Rows from block 12 of a small image classifier, named by matrix and row number. Rows with one number belong to one neuron. Each number is 128 + 24 x the weight over its row's rms, rounded and kept within 0 to 255. All counts start at 0.
Before each neuron's rows are labels from the 100 images, of 14976, where the neuron reaches its highest value: "top examples" is what is common among them. Only what is clearly more common there than usual is listed. The data: retinal OCT scans (Kermany 2017).
# fc1: MLP up (model.blocks.12.mlp.fc1.weight, 640x320), inputs 92-137
# fc2: MLP down (model.blocks.12.mlp.fc2.weight, 320x640, transposed), outputs 92-137

top examples: finding: drusen
fc1.384 [ 97 173 168 135 175 100 118 139 141 125 155  82 155 159 121 137  73 128  91 127 120 152 138  90 148  99 130 118  99 112 115 127 103 156  91 114  89 107 130 166 130 120  99 161 139 123]
fc2.384 [123 120 122 137 107 115 134 145  73 128  80 115 109 141 141 117 108  96 158 105  84 133 100 148 119 170 132 120 103 127 109 147 122 135 140 111 100 110 108 137 154 121 136 151 125 104]

top examples: finding: diabetic macular edema
fc1.97 [145 125 109 113 134 151  53 122 119 155 139 125  89 135  99  93  91 169 169  85 131  87 144 103 133 171 137 137 138 182 127 105 144 134 108 102 143 163 136  80 146 131 111 115  93 149]
fc2.97 [151 124 171 125  89 163 179 123 122 125 140 104 119 141 114 190 149 172 146 127  83 137  78 138 112  97 145 154 128 145 140 105 155 116 130 145 154 100 143 147 100 150  90 106  85 163]

top examples: finding: drusen
fc1.222 [104  90 158 122 133  75 137 111 112 138 142 120 153 129 141 145 136 102 149 119 105 188 139  99 162 130 123 118 149 169 181 106 105 101 165 136 159 170  93 185 109 135 140 126 132  99]
fc2.222 [140  92 123 139 140 165 114 121 179 147 117 130 131 143 125 146 139 156 135 158  81 118 139 107 123 156 117 116 104 121  64  99 112 139 111 139 102 168 154 106 118 153 108 172 145 120]

top examples: finding: diabetic macular edema
fc1.479 [ 92 107 110 135 103 136 104 136  99 160 118 166 113 120 128 114 111 120 158 109 133 120 142 115 158 128 178 131 146 130 108 106 119 106 122 129 104 113 160 136  99 157 108 125  96 132]
fc2.479 [125 114 177 123 116 136 165 107 118 146 125 144 129  89 100 136 118 134 116 111  94 144 136 157 169 131 147 126 130 137 137 114 109 149 104  77 125 105  96 144 134  57 156 117 140 141]

top examples: finding: diabetic macular edema
fc1.52 [136  95 149 140 147 119  90 106  98 148 109 117  96 129 117 108 123 113 169 137 169 130 133 128 117 124 147  97 111 147 106 117 133 127 131  87 108 157  65 100 137 164 182 108 143 128]
fc2.52 [155 122 135 107 115 151 111 109 135 130 105 111 136  94 155 153 141 106 136  74 128 128 133 134 133 124 162 193 131 121 118 114 115 108 147 140 110 114 181 127 131 105 143 174 150 133]

top examples: finding: diabetic macular edema
fc1.53 [ 93  59 120  95 124 150 111 134 143  99 110 147 136 122  76 126 135 116 158  40 135  92 157  96 125 142 144 131 133 119 111 123 133  96 101 110  89 143 159 153 102 161  81 144 111 157]
fc2.53 [130 125 145 126 126 125 189 125 127 170 148 124 147 142 152 106 104 130 128 112 128  90 141 160 104 132 130 111 136  90 200 116 146 143 106 122 135  89 125  99 118 122 126 122 128 116]

top examples: finding: normal
fc1.315 [158 112 134 129 140 111 124 148 152 144 125 116 123 116 122 157 116 134 115 118 112 141 138 124 138  81  99 126 112 133 114 122 120 138 125 130 145 147 109 132 159 115 199 155 103 134]
fc2.315 [110 143 117 106 135 162 139 111 172 114 147  83 107  78 154 136 128 139 103 158 145 174 113 131 153 115 140 132  94  97 174  99 161 131 151 161 118  72  96 117 131 106 195 118 105 172]

top examples: finding: drusen
fc1.297 [ 73 101 148 141 113 144 150 127 158 118 124 189 131 162 137 101 106  59 138 125 126 135  89 118 121 187 154 142 150  84 163 126 148 134 161 127 155  92 126 125 130 129 137 129  96 164]
fc2.297 [ 93 144 129 119 116 127  84 122 112 144 136 116 115 144 172 119 105  69  79 116 120 131 139 111 150  86 132 165 149 151  83 138 120 129 130 128 159 136 121 150 152 126 144 102 126 104]

top examples: finding: diabetic macular edema
fc1.375 [171 110 125 131 104 140 114 144 143 105 104 131 118 131 156 127 127 128 144  49 155 106 157 113 127 135 174 100 162  70 130 135 141  97 166 160 110 128 156  98  89 129  94 122 117 147]
fc2.375 [126 116 187 136  94 120 168 120 127 117 128 124  95 110 116 133 123 104 130 113 147 106 120 187 128 139  99 104 118  95 125 127  92 114 123 118  99  80 142 136 141 112 159 122 105 116]

top examples: finding: diabetic macular edema
fc1.271 [104 142 129 117 141 134 127 144 154 127 116 134 117  62 128 171 129 151 141 154 156 135 183 104 122 138 117 144  95 112 106 145 123 112 150 148 139 158 143 157 144 111 143 152 160 138]
fc2.271 [160 112 152 131 103 164 134 105  82 143 123 123 133 128 127  83 135 152 100 128 175 121  91 158 131 151  74 133 154 106 118 159 110 131 151 147 122 112 143 110 165  96 165 120  98 100]

top examples: finding: diabetic macular edema
fc1.146 [127 171 113 140 142 118 112 138 116 105 142 123 139 126 164 152 119 164 166 110 105 132 170 156 162 142 122 126 151 118 138 100 143 137 140 174 126 133 119 138 106 154 114 150 152 128]
fc2.146 [160 120 112 161 122 133 125 107 108  64 100 149  88 138 127 156 142 158 172 136 131 128 140  98 146 165 172 114 127 120 104 113 141  99 111 139 159 136 108 153 120 122 113 149 124 131]

top examples: finding: diabetic macular edema
fc1.29 [179 169 115 118 100 151 161 136 146 134 133 124 166 144 115 133 154 105 151 135 125 186 163 164 150 139 149 124 183 138 127 142 127  89 134 137 156 133 150 179 114 134  78 113  99 146]
fc2.29 [112 127 133 145 173 156 155 139 127 121 129 140  92 142 157 110 149 145 137 122 144 142 106 102 147 146  70 134 126 153 104 182 120 159 140  92 151 115 131 110 119 127  96 131 129 128]

top examples: finding: diabetic macular edema
fc1.150 [131 137 177 123 142 154 141 100 128 117 163 139 139 128 115 164 121 130 151 135 177 154 113 201 128 175 141 101 173 111 150 112 104 132 157 124 110 115 119 127 109  70 149 101 137 132]
fc2.150 [123 101 125 126 129 138 155 127 109 110 153 127 135 147 164 129 147 129  72 113 124 114 183  52 107 131 145 122 127 121 111 142 143 137  89  97  60 132 147 202 153 144 105 161 109 142]

top examples: finding: diabetic macular edema
fc1.377 [106 121 138 119 136 163 121 137 125 146 128 123 122 100 125 162  89 146 106 146 131 119 156 119 152 141 118 152 105 181 123 108 152 106 105 121 160 115 110 105 134 162 119 107 129 134]
fc2.377 [146 145  94 109 113  94 136  81 109 142 114  94 116 124 111 140 150 120 131 159 143 143 149 165 133 116  84 134 137  79 141 115 160 180 127 121 158 152 151 151 137  99 143 141 143 143]

top examples: finding: diabetic macular edema
fc1.328 [154 113 140  91  94 174 112 160 139 120 125 124 113  87 118 162 102 145 126 144 110 149 127 155 107 151 101  87 113 173 164 122  85 154 158  88 143 117  89 133 119  97 131 135 107 166]
fc2.328 [146 127 153 146 133 174 144 158 159 110  92 142 125  91  98  87 151 150 113 123 124 146 122 139  89 152 136 173  86 152 102 118  95 111 130 105 147 134 102 133 118 112 135 151 108  93]

top examples: finding: diabetic macular edema
fc1.310 [167 113 192 142 160 109 129 124  94 139 145 136 131 110 135 124 144 160 113 159 141 138 115 147 136 128 131 112 116 140 162 141  96 140 144 102 133 156  91 143 136 131 168 132 113  97]
fc2.310 [143 129 109 125 125 167 150 136 113 155 135  89 114  97 125 167  99 141 139  78 121 129 141  67 146 139 141 111 144 125 134 125 115  92 132  80 114 181 154 174 157 146 166 111 140  99]

top examples: finding: diabetic macular edema
fc1.307 [131 126 131 141 124 157 146 131 117 110 151 156 117 158 101 106 154 143 162  60 138 128 146  85 141 130 148  90 147 142 129 139 133  93 172 134  94 122 124  80 101 136  76 126 135 150]
fc2.307 [ 91 123 171 127 138 145 153 129 161 170 112 142 123 154 130 137 142 124  80 136 125 146 151 166 112 119 163 126 130  82 144 155 104 143 153 127 132 118 107 143 142 102 157 116 143 109]

top examples: finding: diabetic macular edema
fc1.465 [150 162 156 151 121 191 119 115 119 153 152 110 124  85 185 163  89 129  96 111 102 180 136 158 153 145 121  91 142 122 132 104 155 155 156 110 137 150 106 165 175 131 125 121 101 131]
fc2.465 [121 123  93 136  99  87 157 106 122 126 144 135 110  99 109  82 137 146 144  82  88 110 126 114 140  88 149 145 127 100 129 137 109 137 132 102 153 115 124 110 141 128 154 114 111 140]

top examples: finding: normal
fc1.496 [120  88 168 151  86 131 122 137 124 143 147 123 133 115 130 128 113 115 133 155 131 154 132 165 107 159 142 109 116 188  88 122  85 156 157 139 162 163  68 126 133 100 214 109 104 102]
fc2.496 [168 142 120 119 132 152 116 121 133 137 115 118  98 152 146 135 118 131 119 127 145 115 144  82 141 120 137 104 115 152 161  91 150 157 135 151 119 125 122  97 131 104 113 139 115  97]

top examples: finding: choroidal neovascularization
fc1.14 [186 108 127 126 147 129 124 135 158 135 155 120 145  69 109 133 110 118 112 139 114 136 117 157 140 145 141  82 119 140 109  98 123  77 108 160 136 150 125 185 133 116 160 116 128 133]
fc2.14 [116 101 106 134 115 128  94 109 100  92 100 118 142 121 127 128 142 152 124 176 155 150 129 131 150 150 115 156 118 120 131 117 100  77 107 135 117  85 133 116  84 117 169 119 135 137]

top examples: finding: diabetic macular edema
fc1.406 [114  73 118 158 147 121 117 129 133 106 101 147  57 142 118 104 121 150 134 140 145 120 147  81 105 142 122 138 142 116 132  97 145 112 115 122 122 137 140  71 125 152 100 117  93 153]
fc2.406 [146 138 158 129  89 144 156 126  97 156  73 102  69 136 109 116 156 100  67 105 133 157 153 155 152  79  95 143 117 140 136 128  99 133 143 169 148 109 107 172 115 144 142  88 141 114]

top examples: finding: drusen
fc1.555 [115 128 110 122 133 130 132 160 132 121 139 114 146 174 141 106  94 114  95 126 121 105 123  78 134  96 157 139 111 122 101 111 166 114 141 136  88 151 161 132 132 114  67 148 161 103]
fc2.555 [115 107 134 139 117 149 145 168 127 156 121 131 117 124 116 136 155 137 157 114 129 157 132 121 139 140 146 112 123 150 127 141  88 141 131 165 155  57 134 151 135 119 128 118 101 147]

top examples: finding: diabetic macular edema
fc1.464 [103  96 144  97 133 123 168 170 152 128 105  89  98  70 126 118 133 140 140 108 128 118 149 113 143 154 128 141  98 130 185 144 132 135 177 108 143 143 117 142  85 169 123 122 138 133]
fc2.464 [140 153 147 146 101 111 120 138 149 100  97 146 131 161 102  89 129 147 106 168 150 109  96 151 145 144 114 148  95 112 114  82 100 115 107  88 114 132 157  99 169 111 101 126 121 141]

top examples: finding: diabetic macular edema
fc1.552 [132 144 139 154 142 164 145 105 157 136 158 129 172 103 142 153 159 139 133  97  93 147 153 153 156 127 136  92 171 108 106 156 131 157 153 143 153 133 101 184 132 166 140 133 159 121]
fc2.552 [112  95 102 156 106 165 143 144 161 135  89 162 160 165 108 113 125 119 138 129  92 121 103  96  94 126 126 173 143 112 113  72 102 144 136 146 140 129 113 103 195 132 143 129 126 118]

top examples: finding: drusen
fc1.625 [121 123 116 127 133 110 127 139 128 142 100 149  84 161 127 113  64 125 118 124 128  90 134 126  83 128 129 190 104 113 118 145 144 136 119 137  71 112 143 104 119 115  67 144 110 162]
fc2.625 [128 181 171 107 106 126 103 113 152 131 167 138 133 147 148 125  89 126  87 160 129 122 120 156 122 105 110 106 113 140 141 124 145 103 117  99 135 113 136 149 104 145 157 153 123 112]

top examples: finding: choroidal neovascularization
fc1.36 [ 88  92 199  70 102 147 127 132 177 101 120 121 109 106 132 152  89 117  83 118 103 113 134 142 115 133 111 141 117 128 113 127 166 144 102 155 116 141 167 195 115 115  95 154 118 110]
fc2.36 [116 135 118  98 134 125 100  91 108 148 159 153 115 114 168 127 125 108  85 139 105 109 126 135 100 149 109  70 164 107 131  96  98  89 106  84  90 156  89 144 176 179 112 108 137 152]

top examples: finding: diabetic macular edema
fc1.557 [150 152 139 165 143 171 141 101 107 134 152 139 146 116 120 134 139 157 186 123 165 142 121 147 143 166  94 102 152 154 143 136 134 125 161 132 160 108 125 140 112 125 149 115 111 126]
fc2.557 [149 121  79 130 111 194 138 116 119 137 113 155 124 167 118 126 134  94 112 149 108 143 123 104 129 118 144  79 162 117 114 117  99 137 148 131 155 140 195 164 120 126 130 158 144  96]

top examples: finding: diabetic macular edema; finding: drusen
fc1.423 [140 101 160 143 116 115 161 108  98 165 151 159 122  89 150 149 128 124 115 141 137 126 102 147 113 122 143 117 136 113  94  87 118 139 148 131 169  68 114 133 130  91 137 137 129 122]
fc2.423 [138 111 130 125 125 119  98 150  91 136 126 128 164 114 155 140  87 112 111 138 118 106 123 150 134 124 120 136 137 149 148 140 125 102 112 137 135 143 110 116  96 139 118 134 155 149]

top examples: finding: diabetic macular edema
fc1.333 [155 129 163 128 151 119 159 113 132 114 106 153 105  99 149 165 108 168 141 158 110 132 114 125 134 121 134  85 132 143 147 146  68 149 141 189 140  97 115 106 121  99 151 163 148 160]
fc2.333 [123  98 120 120 100 168 102 164 134 115 102 119 170 109 107 115 113  96  96  98 123 108 104 139 159 129 190  93 148 138 118 131 126 124 147 110 136 164  99 151 139 144 102 120 116 114]

top examples: finding: drusen
fc1.403 [109  88  99 117 158 123  93 153 121 118 122 122 131 157 151 117  97 135 127 163 156  84 115  96 143 121 131 144 126 139 104  93 132  98 142 139 114 134 161 145 148 129 119 143 106  93]
fc2.403 [101 129 120 120 140 117 156 106 144 149 114 166  93 160 150 153 118 110 131 106 102 105 159 156 118 138 148 126 152 103 120 121 110 165 114 147 153  88  80 117 116 128 118 140 116 159]

top examples: finding: normal
fc1.334 [153 124 164 137 122 126 134 128 129 112 117 128 148 128 136 140 159 129 130 152 155 141 141 141 135 109  91 118 109 107 111 143  91 123 102 123 171 168 112 125 128  77 205 125 127 128]
fc2.334 [138 120 103 110 139 129 133  96 154 116 145 130 169 117 183 111 148  87 110 146 120 135  92 103 130 182 131  95 125 138 135 139 135 102  91 130 164 110 155 157 105 131 111 129 130 177]

top examples: finding: diabetic macular edema
fc1.408 [115 111 127 136 123 144 115 156 109  95  99 162  88 154 126 120 151  86 146 128 168 120 122  74 132 142 122 121 127 157 155  90 139  64 136 131  96 166 152  85 105 131 125  88  91 146]
fc2.408 [134 129 142 136 128 114 178 131 141 127 160 149 134 155 166 125 126 156 165 121  83 156  92 186 164 129 178 135 142 168 136 124 107 142 127 160 110  63 107 143 120 148  84 113 140 128]

top examples: finding: diabetic macular edema
fc1.357 [146 159 135 134 135 114 140 126 182 108 170 115 134  85 175 139 134 131 131 148 140 136 141 145 157 106 131 107 186 106 156 114 113 139 148 166 158 109 111 160 117 110 125 159 134 173]
fc2.357 [146 147 141 109 162 135  87 144  98 118 129 132 140 154 100 121 149 109 123 147 131  76 180  87 137 138 114 169 125 114 144 153 119 157 130 119 127 176 121 113 134 112 128 144 155 110]

top examples: finding: choroidal neovascularization
fc1.85 [102 118 137  90 140 133 112 158 150 129 120 102 138 103 101 152  87 137  99 142 119 141 151 151  97 117 132 131  99 172 107 117 137 108 130 151 116 137 124 182 142  97 143 146 101  86]
fc2.85 [131 139 139 101 120 144  72 128 122 154 149 144 131  52 142 145 131 113 143 149 136 157 100 126  92 168 136 146 118  91 117 142 124 184 143 151  96 139 112 130 158 115 144 130 138 102]

top examples: finding: diabetic macular edema
fc1.259 [126 141 171 129 125  89 128 153 124 155 109 122 119 125 134 154  97 150 145 111 122 163  81 202  85 123 108 123 139 140 100 113 124 141 131 103 114 150  83 114 128 109 163 129 114 147]
fc2.259 [134 124  90 129 125 116  95 134 133 148 176 105 127 112 146 140 139 134 150 148 147 110 121 122 153 109 122 147 136 156 137 144 126 137  99 142 176 105 143 108 167  92 115 148 178  93]

top examples: finding: normal
fc1.203 [137 149 187 149 112  88 143 134 130 167 121  96 131 105 104 166 138 112 129 137 129 106  99 166 157 109 103 112 121 148  86 124 109 152 153 125 162 167 127 124 170 133 186 111 115  93]
fc2.203 [118 149  54 154 145 111 118  97 132 147 145 103 155  84 132 136 120  93 131 130 141 123 117 105 124 115 138 133 137 129 112  97 115 126 142 156 135 122 141 105 125 152 152 120 140 129]

top examples: finding: normal
fc1.78 [118  98 127 129 122  69 117 139  82 131  93 120 111 135 117 114  91 142  79 143 115  92  95 132 137 142 137 122 126 204 120 119 105 119 116 119 148 168 131 138 137 125 186 108 118 136]
fc2.78 [164 141 184 137 129 157 137 134 117 143 134 119 122 143 138 110 126 135 139 131 119 150 117 168 148 150 132  86 169 113 128 160 123 121 105 119 116  89 107 151 120 146 204 123 127 124]

top examples: finding: diabetic macular edema
fc1.602 [136 139 169 169 161 143  91 111 138 121 127 130 147  83 168 117 158 114 149 108 172 132 142 159 150 194 125 111 149 166 149  93 132 128 196 137 159 121  93 110 140 135 139  97 162 139]
fc2.602 [150 117 128 147 122 183 148 131 133 139 140 127 126 138 145 141  99 150 126 174 108 133 147 107 127 106 145 123 144  96 102 160 156 137 176 132 134 163 137 137  83 152  97  99 116 123]

top examples: finding: diabetic macular edema
fc1.34 [151 137 144 149 135 150 139  85 117  94 145 125 118  92 121 160 149 144 162 123 144  92 164 133 113 118 124 108 129 133 187 126 122 156 175 132 116 117 142  91 147 147 105 152 147 132]
fc2.34 [106 170 127 123 159 145 148  97 139 106 122 155 105 111 138 136 139 111 148 128 124  91 168 111 121 116 148 140 126  92 109 135 150 173  99 142 189 127 134 138 121 114 160 134 153  93]

top examples: finding: diabetic macular edema
fc1.501 [133 141 115 134 155 111 156 143 151 172 149 124 175 120  99 131 110 112 137 109 149 150 106 157 126 115 115 151  95 162 131 118 127 116 171 122 173 169 113 179 143 134 180 107 130  91]
fc2.501 [102 136 150 103 174 111 112 112 131 134 106 148 120 166 100 128 133 142 115 115 133 140 132 100 111 111 110 129 110 114 110 109 108  99 126 146 127 115 129 128 116 105 147 128 128 117]

top examples: finding: drusen
fc1.121 [111 115 166 112 133  91 153 135 108  92 142 124 119 130 139  92 114 124 124 115 124 134 109 102 124 137  95  93 155  84 129 113 113 138 125 144 118 144 142 131  72 112 103 115 160 146]
fc2.121 [132 117 124 127 192 148 120 116 117 129 120 126 134 122 170  96 116 123 112 123 152 165 101  88 144 134 101 151 102 131 141 112 102 152 167 110 110 160 114  99  94 138  85 122 161 142]

top examples: finding: normal
fc1.637 [127 119 130 105 135 106 131 106 159 121 146 139 175  54 128 152 124  97 126 129 109 148 112 153 113 104 105 120 138 144 106 130  72 143 141 160 165 135 121 143 144 126 178 140 151 140]
fc2.637 [111 106 121 111 103 135 130 100 116 132  96 168 125 112 153 154 153 117 151 116 146 102 134  98 113 122 111 117 124 114 130 133 142 127 132 121 109 155 144 119 122 123 147 159 101 110]

top examples: finding: normal
fc1.499 [ 79  80 173 153 126  99 125 150 116 135 110 132 117 133 119 141 134 132 136 132 136 115 122 125 147 148 112 142 116 144 120 111 152 134  89 144 143 153 124 109 182 121 180 153 141 132]
fc2.499 [102 124 128 100 129 131 110 152 142  77 167 147 143 112 133 159  94 122 100 126 167 158 127 127 122 105 134 141 114 118 165 129 152 122 123 115 133  29 125 126 107 137 147 105  92 121]