From a checkpoint of a small image classifier.
Training: soap at rate 0.0013, 4300 steps, batches of 128, held-out accuracy 93%.
Data: trained on retinal OCT scans (Kermany 2017), 24607 training examples.
Rows from block 12 of a small image classifier, named by matrix and row number. Rows with one number belong to one neuron. Each number is 500 + 25 x the weight over its row's rms, rounded and kept within 0 to 999. All counts start at 0. Numbers have three digits each. After the name is the row's rms in percent of the matrix's.
After each neuron's rows are labels from the 100 images, of 14976, where the neuron reaches its highest value: "top examples" is what is common among them. Only what is clearly more common there than usual is listed. The data: retinal OCT scans (Kermany 2017). In brackets: how many of the 100.
# fc1: MLP up (model.blocks.12.mlp.fc1.weight, 640x320), inputs 276-319
# fc2: MLP down (model.blocks.12.mlp.fc2.weight, 320x640, transposed), outputs 276-319

fc1.172 088:531544498464478487506461515516499511475531490521499515506526469507454477476548517517489502492517500466510546538465507520519518521508
fc2.172 101:540531496536493486505487507501578509454446458547506503537471502524534486521480487539527516498539480516461512473504516480521448487503
top examples: finding: choroidal neovascularization (77)

fc1.496 105:545519488462514504549510476484466488559487470560469530481514520500480473511513478498490501525507527499485478505492509510529500479511
fc2.496 098:488523524481478438462498515545516488504506477469474467503507501490509551503466525508468470480540501480485525462494491493483497549505
top examples: finding: normal (88)

fc1.23 091:498501498515512450495509543498513502515517488525493496473502453475500486551522511516495463494553535509501504495477522479511518471524
fc2.23 101:525493470513447476509484520524485489501509540489506490520508500520496514482502492509510503508497467522543519518518485482465538521479
top examples: finding: choroidal neovascularization (99)

fc1.50 113:507516551443497454488523459545486456496506480478474520502533511485485483489544531476503494494504491473461479557488512449473475533447
fc2.50 096:496493538500527511523510505497516539520482502475447483534528508504480501483467485465496492530476470511522499494483480496531496493492
top examples: finding: normal (79)

fc1.218 092:500506487453538508558506456512494511509501508524494518482446457485496475547509484461493514511531514504501544536512456477502533491508
fc2.218 093:493515549501523474486524481512532459464530491513515494483499543498499514506512463480495488512498511482508506478493502502517504534438
top examples: finding: normal (98)

fc1.168 089:536466463489524497484488527504519517519525495509470467488539492487516474486492518507462464536521482530511503495491507522489503479514
fc2.168 098:520529524481520452461468498492485558495482490523526497493498500510479485456493496507499500452411487506495509504534497464508476507481
top examples: finding: drusen (40)

fc1.269 089:516517456508513469512487510515468495577501485536514529488481479486486499505487525457488508509517518498470503469487511511499515447488
fc2.269 095:479478527525463486464501470529467527475505543477505534499519527478480511478554520494492522499512503469529532523522503486521487486489
top examples: finding: choroidal neovascularization (98)

fc1.388 095:498497495525561483504456481535486525496530481509508504475469442508511491527495511496462500506513507498495468507471529486508557486488
fc2.388 103:534492508502496493483487523532479501513508480507486550511534479481467463496485515505525536546509513445463509504492496501500511511477
top examples: finding: choroidal neovascularization (100)

fc1.48 095:479508518500512489489504512542491507519527450536477547476484436468474457523532495478534527478504471519511500478457480496550484513544
fc2.48 095:541500492497505551539500521480481542507476544463521523493550528526494473464504476565528511482480519466480486490489535486490500480489
top examples: finding: normal (98)

fc1.183 106:514526497461494494522455466492532483480502481522482517493518466463489472532523516485514510504503454498483485538515520506503474511484
fc2.183 099:484528481494474530458480486535504517527470452487523520472497528545546527490542488465488497505437492509469500467473520450531522499515
top examples: finding: normal (99)

fc1.426 089:540512519515518517527496489508533493466499501483476498512520513500489478473527511516457507509521530467504540513454498466498472519483
fc2.426 096:516525501497450461483505502523468492478502550495499507523492487503464489526472525494520495501525481526503482519498552503512507505530
top examples: finding: drusen (30)

fc1.282 102:472509493496522449485447511453546502493495467521448518502503489466493460515525497483509535539511517523467461509504500480495487476514
fc2.282 095:497460490503529490474525520540545518541437546424518508487501484479512502503483474480535486493490520496492493473469509517495482520462
top examples: finding: normal (87)

fc1.537 105:494516460475509525469480471541514489489488505547481517531476496494521498539564498499497516474507507524478495527486500485497473479492
fc2.537 094:470524502534511537525513482473482499524479519501503539523508540484525519472484508502535462472502486511478467479500505519542530507465
top examples: finding: normal (94)

fc1.355 101:516508472490530508504475506545509538461473474548500584507465482437476459529510498511498493509552482495487521504458476504538457506495
fc2.355 098:521510508494478530485518509489518502477547481456515545523464468517525460530520502533524458494506522534496471477466531507515459479477
top examples: finding: normal (97)

fc1.43 108:486546501474507463514498466536454516518499466560504543494485511483537469483530494488494541490528498485454504487484521479532507506479
fc2.43 101:453517488492486475514500557503507491520550508508495483483454465486464483462463495546491504489502535501512533534537534493515531511501
top examples: finding: normal (97)

fc1.597 138:534525482515492520499492478497444480494475505529488500509530523503488494440548548487508514470500487500469564497504521465514470500468
fc2.597 108:519490492485513482504519499486535491488538516518539454483485483469497492546496505508451523514499551504525468529543515526506565492488
top examples: finding: drusen (32)

fc1.222 085:470467467502524506507508481487503504516514480501450499521529483467517497478492525475515509519495524514497524548496494476479488506481
fc2.222 098:488535543489488470505487543485476506544511512468499468491492542496496472488471475473487480437505524493513506495483474490469485522498
top examples: finding: drusen (50)

fc1.57 110:478520488501490487492487504515540537507507491504524493493481480473519517532492507499496501513502517509505465497475430537543522498518
fc2.57 103:513524491489494498531497503523487453499469539513490487472529499512546441444497473498509540503480557491442530511533473515474464492480
top examples: finding: normal (84)

fc1.100 103:513556520488521529507478477533493529505475502536493515529522471472484436521538495504513535470517495516512515522484480461481499510489
fc2.100 098:498519527518480516459524502499492511512559507455506510485495512461516474513468507490511509493499516487510465514472508484535503465549
top examples: finding: normal (93)

fc1.72 132:526518467490499504525529498482484486490495486516530539519517478497508486466508487474528519492490480482463581543518537470525507508449
fc2.72 107:510496497502531540493498493541490511474520491521503476500458551507513515479523475504513529482517513475497456511531484518511547505490
top examples: finding: choroidal neovascularization (78)

fc1.359 100:519491458484535470517479504517479514523453459533466533513480506504471448523498455523495526493510486503470480520473508459493486510510
fc2.359 098:503491465489562482480500459467478499502511526446525464538488517515495526489490490534484488529543524534492516497509489527525519506511
top examples: finding: normal (98)

fc1.592 111:500491460499489470494477476480505529511532490502481536499475536464479481489517494532481530540507517515477482516482499509492473478518
fc2.592 108:494485521527513457529528506521467491500494496505506438492488509507504508472532505518494511500516508471484507503502546475548506551489
top examples: finding: normal (94)

fc1.639 088:492453510482486519505500489482504466469474531475450552516528481511497524495526527485483503468491505515475557499472543537506509532454
fc2.639 095:520478493514492479536450535510473470490490465426489502495469531478496541470515493522482468500521499513465524490504475496478446495550
top examples: finding: drusen (70)

fc1.34 088:484487471512523522518548454481479516526481548529536536481477491480477517487506499463508482496526495507498538466504504493491490462499
fc2.34 103:478553482520492493457465497511522534507484515513495515542483501482499505523479481490516466537505483496461519522524485507529581507540
top examples: finding: diabetic macular edema (50)

fc1.528 099:511493506511510465508480495519491545522478500559542532440481469482533485517529503429514502513473502476491527513511479502497507532520
fc2.528 094:499466501483493532501502462473469518521526501503478483494481506493482482502488512465477463495519500473488453534499508518508498479486
top examples: finding: normal (80)

fc1.594 097:488477522467558507505467521511476506513513456532488540529459482477493497497519509513481516487474513488468546524473487504536513506477
fc2.594 099:509497477530481543492514512497524494503452526525483527568461554497537484499496501488487471527555489476464503455528480479524486465512
top examples: finding: normal (94)

fc1.569 101:515512507472492482486516508482488495517479469541518506504485438504483450488496498451553510521487554494517514567478467455501515537491
fc2.569 103:473483519500531535478468505502535551532465527506498532491537483562510499507496534482489499497470491440528486466534520506481484535520
top examples: finding: normal (89)

fc1.370 118:489507469489512483500476504464539487482495478500517482503453491459495516530502478531472499510501544523468449462493488498519517489532
fc2.370 107:529523504474513446498516523549476556506483511464505540516524529508506514518518523515526484488480502490468535511515533443514449533471
top examples: finding: normal (92)

fc1.637 104:511504489522479513482539452453433487514506489511462508494500501457481473458496491474486477499530513530476518537472518479509504484480
fc2.637 106:520493469495512485528523485490489498547530452487509476485504486503481521520514489433463512509486513506477484517502521503546481516484
top examples: finding: normal (97)

fc1.113 097:486482494489481461489470507496486466525485485550473554481469478510484511494513531497547526505547496527507463539480539493518484475476
fc2.113 094:549459522506514511490483466485518439494504569536509483524534506509501488500522520528525536480500478507495526457503496520478490498477
top examples: finding: normal (82)

fc1.309 086:462492489482512533470505470493492536507478492517481519497528494490471489490487499471519525511544488493484488500512528489504506471453
fc2.309 096:521517501528486481506492505485444517462531471497478512523525477510530488501500531474430498503499517564499557515499524515524520511508
top examples: finding: diabetic macular edema (39)

fc1.118 087:499504547479519512530495562518529513447496460496485495477507506500469509531512458550495496501511539494571519468521446519499506503482
fc2.118 091:481519557537534492478465496432527547503503488470502510488446507527517526505472509525517486501467494518489471488486483509483481485466
top examples: finding: drusen (32)

fc1.600 101:511515480497499437526498470516507484509463440523486538500474447476504442483542471511528498483533458502487486548469485510529490488491
fc2.600 098:455552471499465503510470508513465521511473512533490508501539499518512490508470470479504520504522502488519477473475495498512512541493
top examples: finding: normal (97)

fc1.352 101:534525517488531516495496491501543541471483466529541493494462435499522504523500490483510533503518495539503501514441493527512499516487
fc2.352 101:514464559508511520501488530522505485464505487508496540521535533543477501500457499522527483545511459500532495520516479474533520524491
top examples: finding: normal (90)

fc1.516 097:519516458490493477491482503510494486527469525571481504493460489442485452538525491486526510514544526517500502524467468518518477525530
fc2.516 100:513495536548510485530544508520500492530510475478473490499474537508492490529507516525475518503478457459504493457527500539492489543501
top examples: finding: normal (92)

fc1.290 098:536470516504516469499445508496490484505532501536514554496490480503499473517525464521474511506500502504488489530488484490537495507518
fc2.290 105:492456506494485481492492521527500494498444546523454493497541547511516517511535444524509447526513481476524500510534524495464514493524
top examples: finding: normal (98)

fc1.83 093:515479514479503511507505461539504528506476472525524510485497484456532478548568484492484515500533484494529517515479491501439511535515
fc2.83 096:498516482543506492518479508468491509479492527536495482507451501502542518459530515500496495478441525529517485516540546497553502480477
top examples: finding: normal (91)

fc1.235 103:482501512516518522536449504509512511523532453514498492483484462512493497509493452478507503514531515507490490463502466549540535481536
fc2.235 110:515495527497482486452490494503465516512454530538494506494508505474517463524476487493516500475504530529510540458497533455482461501466
top examples: finding: choroidal neovascularization (61)

fc1.629 107:510476537518506451503477479489473512494457479503450539505469506492503445494470453521505517520520503519482459502459509482512475463519
fc2.629 093:497493475475516497534473444493525490503487489526518525444480494468523462463488527473496459497492502491511509485484480502482450533521
top examples: finding: normal (98)

fc1.294 102:496513511453538493451480463511507479502489505527491493491511422460476427488514497482509512543535457496477504488484508446496485504500
fc2.294 091:522493510494479490540477492517487500506504537466524516491511529526472478507482485512518516528482493475545485524519560475527476501511
top examples: finding: normal (96)

fc1.599 093:488521496500493509528457494473489457524474521522465507558501490465499478522523529507474492522519509526498446533483489500520437505508
fc2.599 096:588486514494479491540507533492490516512458475505533509473530451467535513515490475517481497522496469473503554476488473481540465485511
top examples: finding: drusen (41)

fc1.499 102:536503476484545480523513517519504514487485467540481525509514481515530463532494515496478551546512514522484508495473487489502497528501
fc2.499 101:494471490491502507494542521547493509503488551466469530520472513473510511515482485478497532521479497475546473525494523518530497491499
top examples: finding: normal (94)

fc1.334 100:510502496504478539499517498489464488500445452558516530508504486488493461531512536469514500448505496500495520526504504507518477480518
fc2.334 098:541470506483488493489477528483509519462504518480501476506498523466528538524475548532518498471557544577509534516487476514530535464473
top examples: finding: normal (97)

fc1.298 098:508509465463525473510491497536507490478476447542500508515475498461488466494520498484510494494503486519504532524469484489511489516535
fc2.298 091:466505489502492524507548470522476475484512501544470520494491501553484505490505491501495535470496529541540493552506516498513516493510
top examples: finding: normal (98)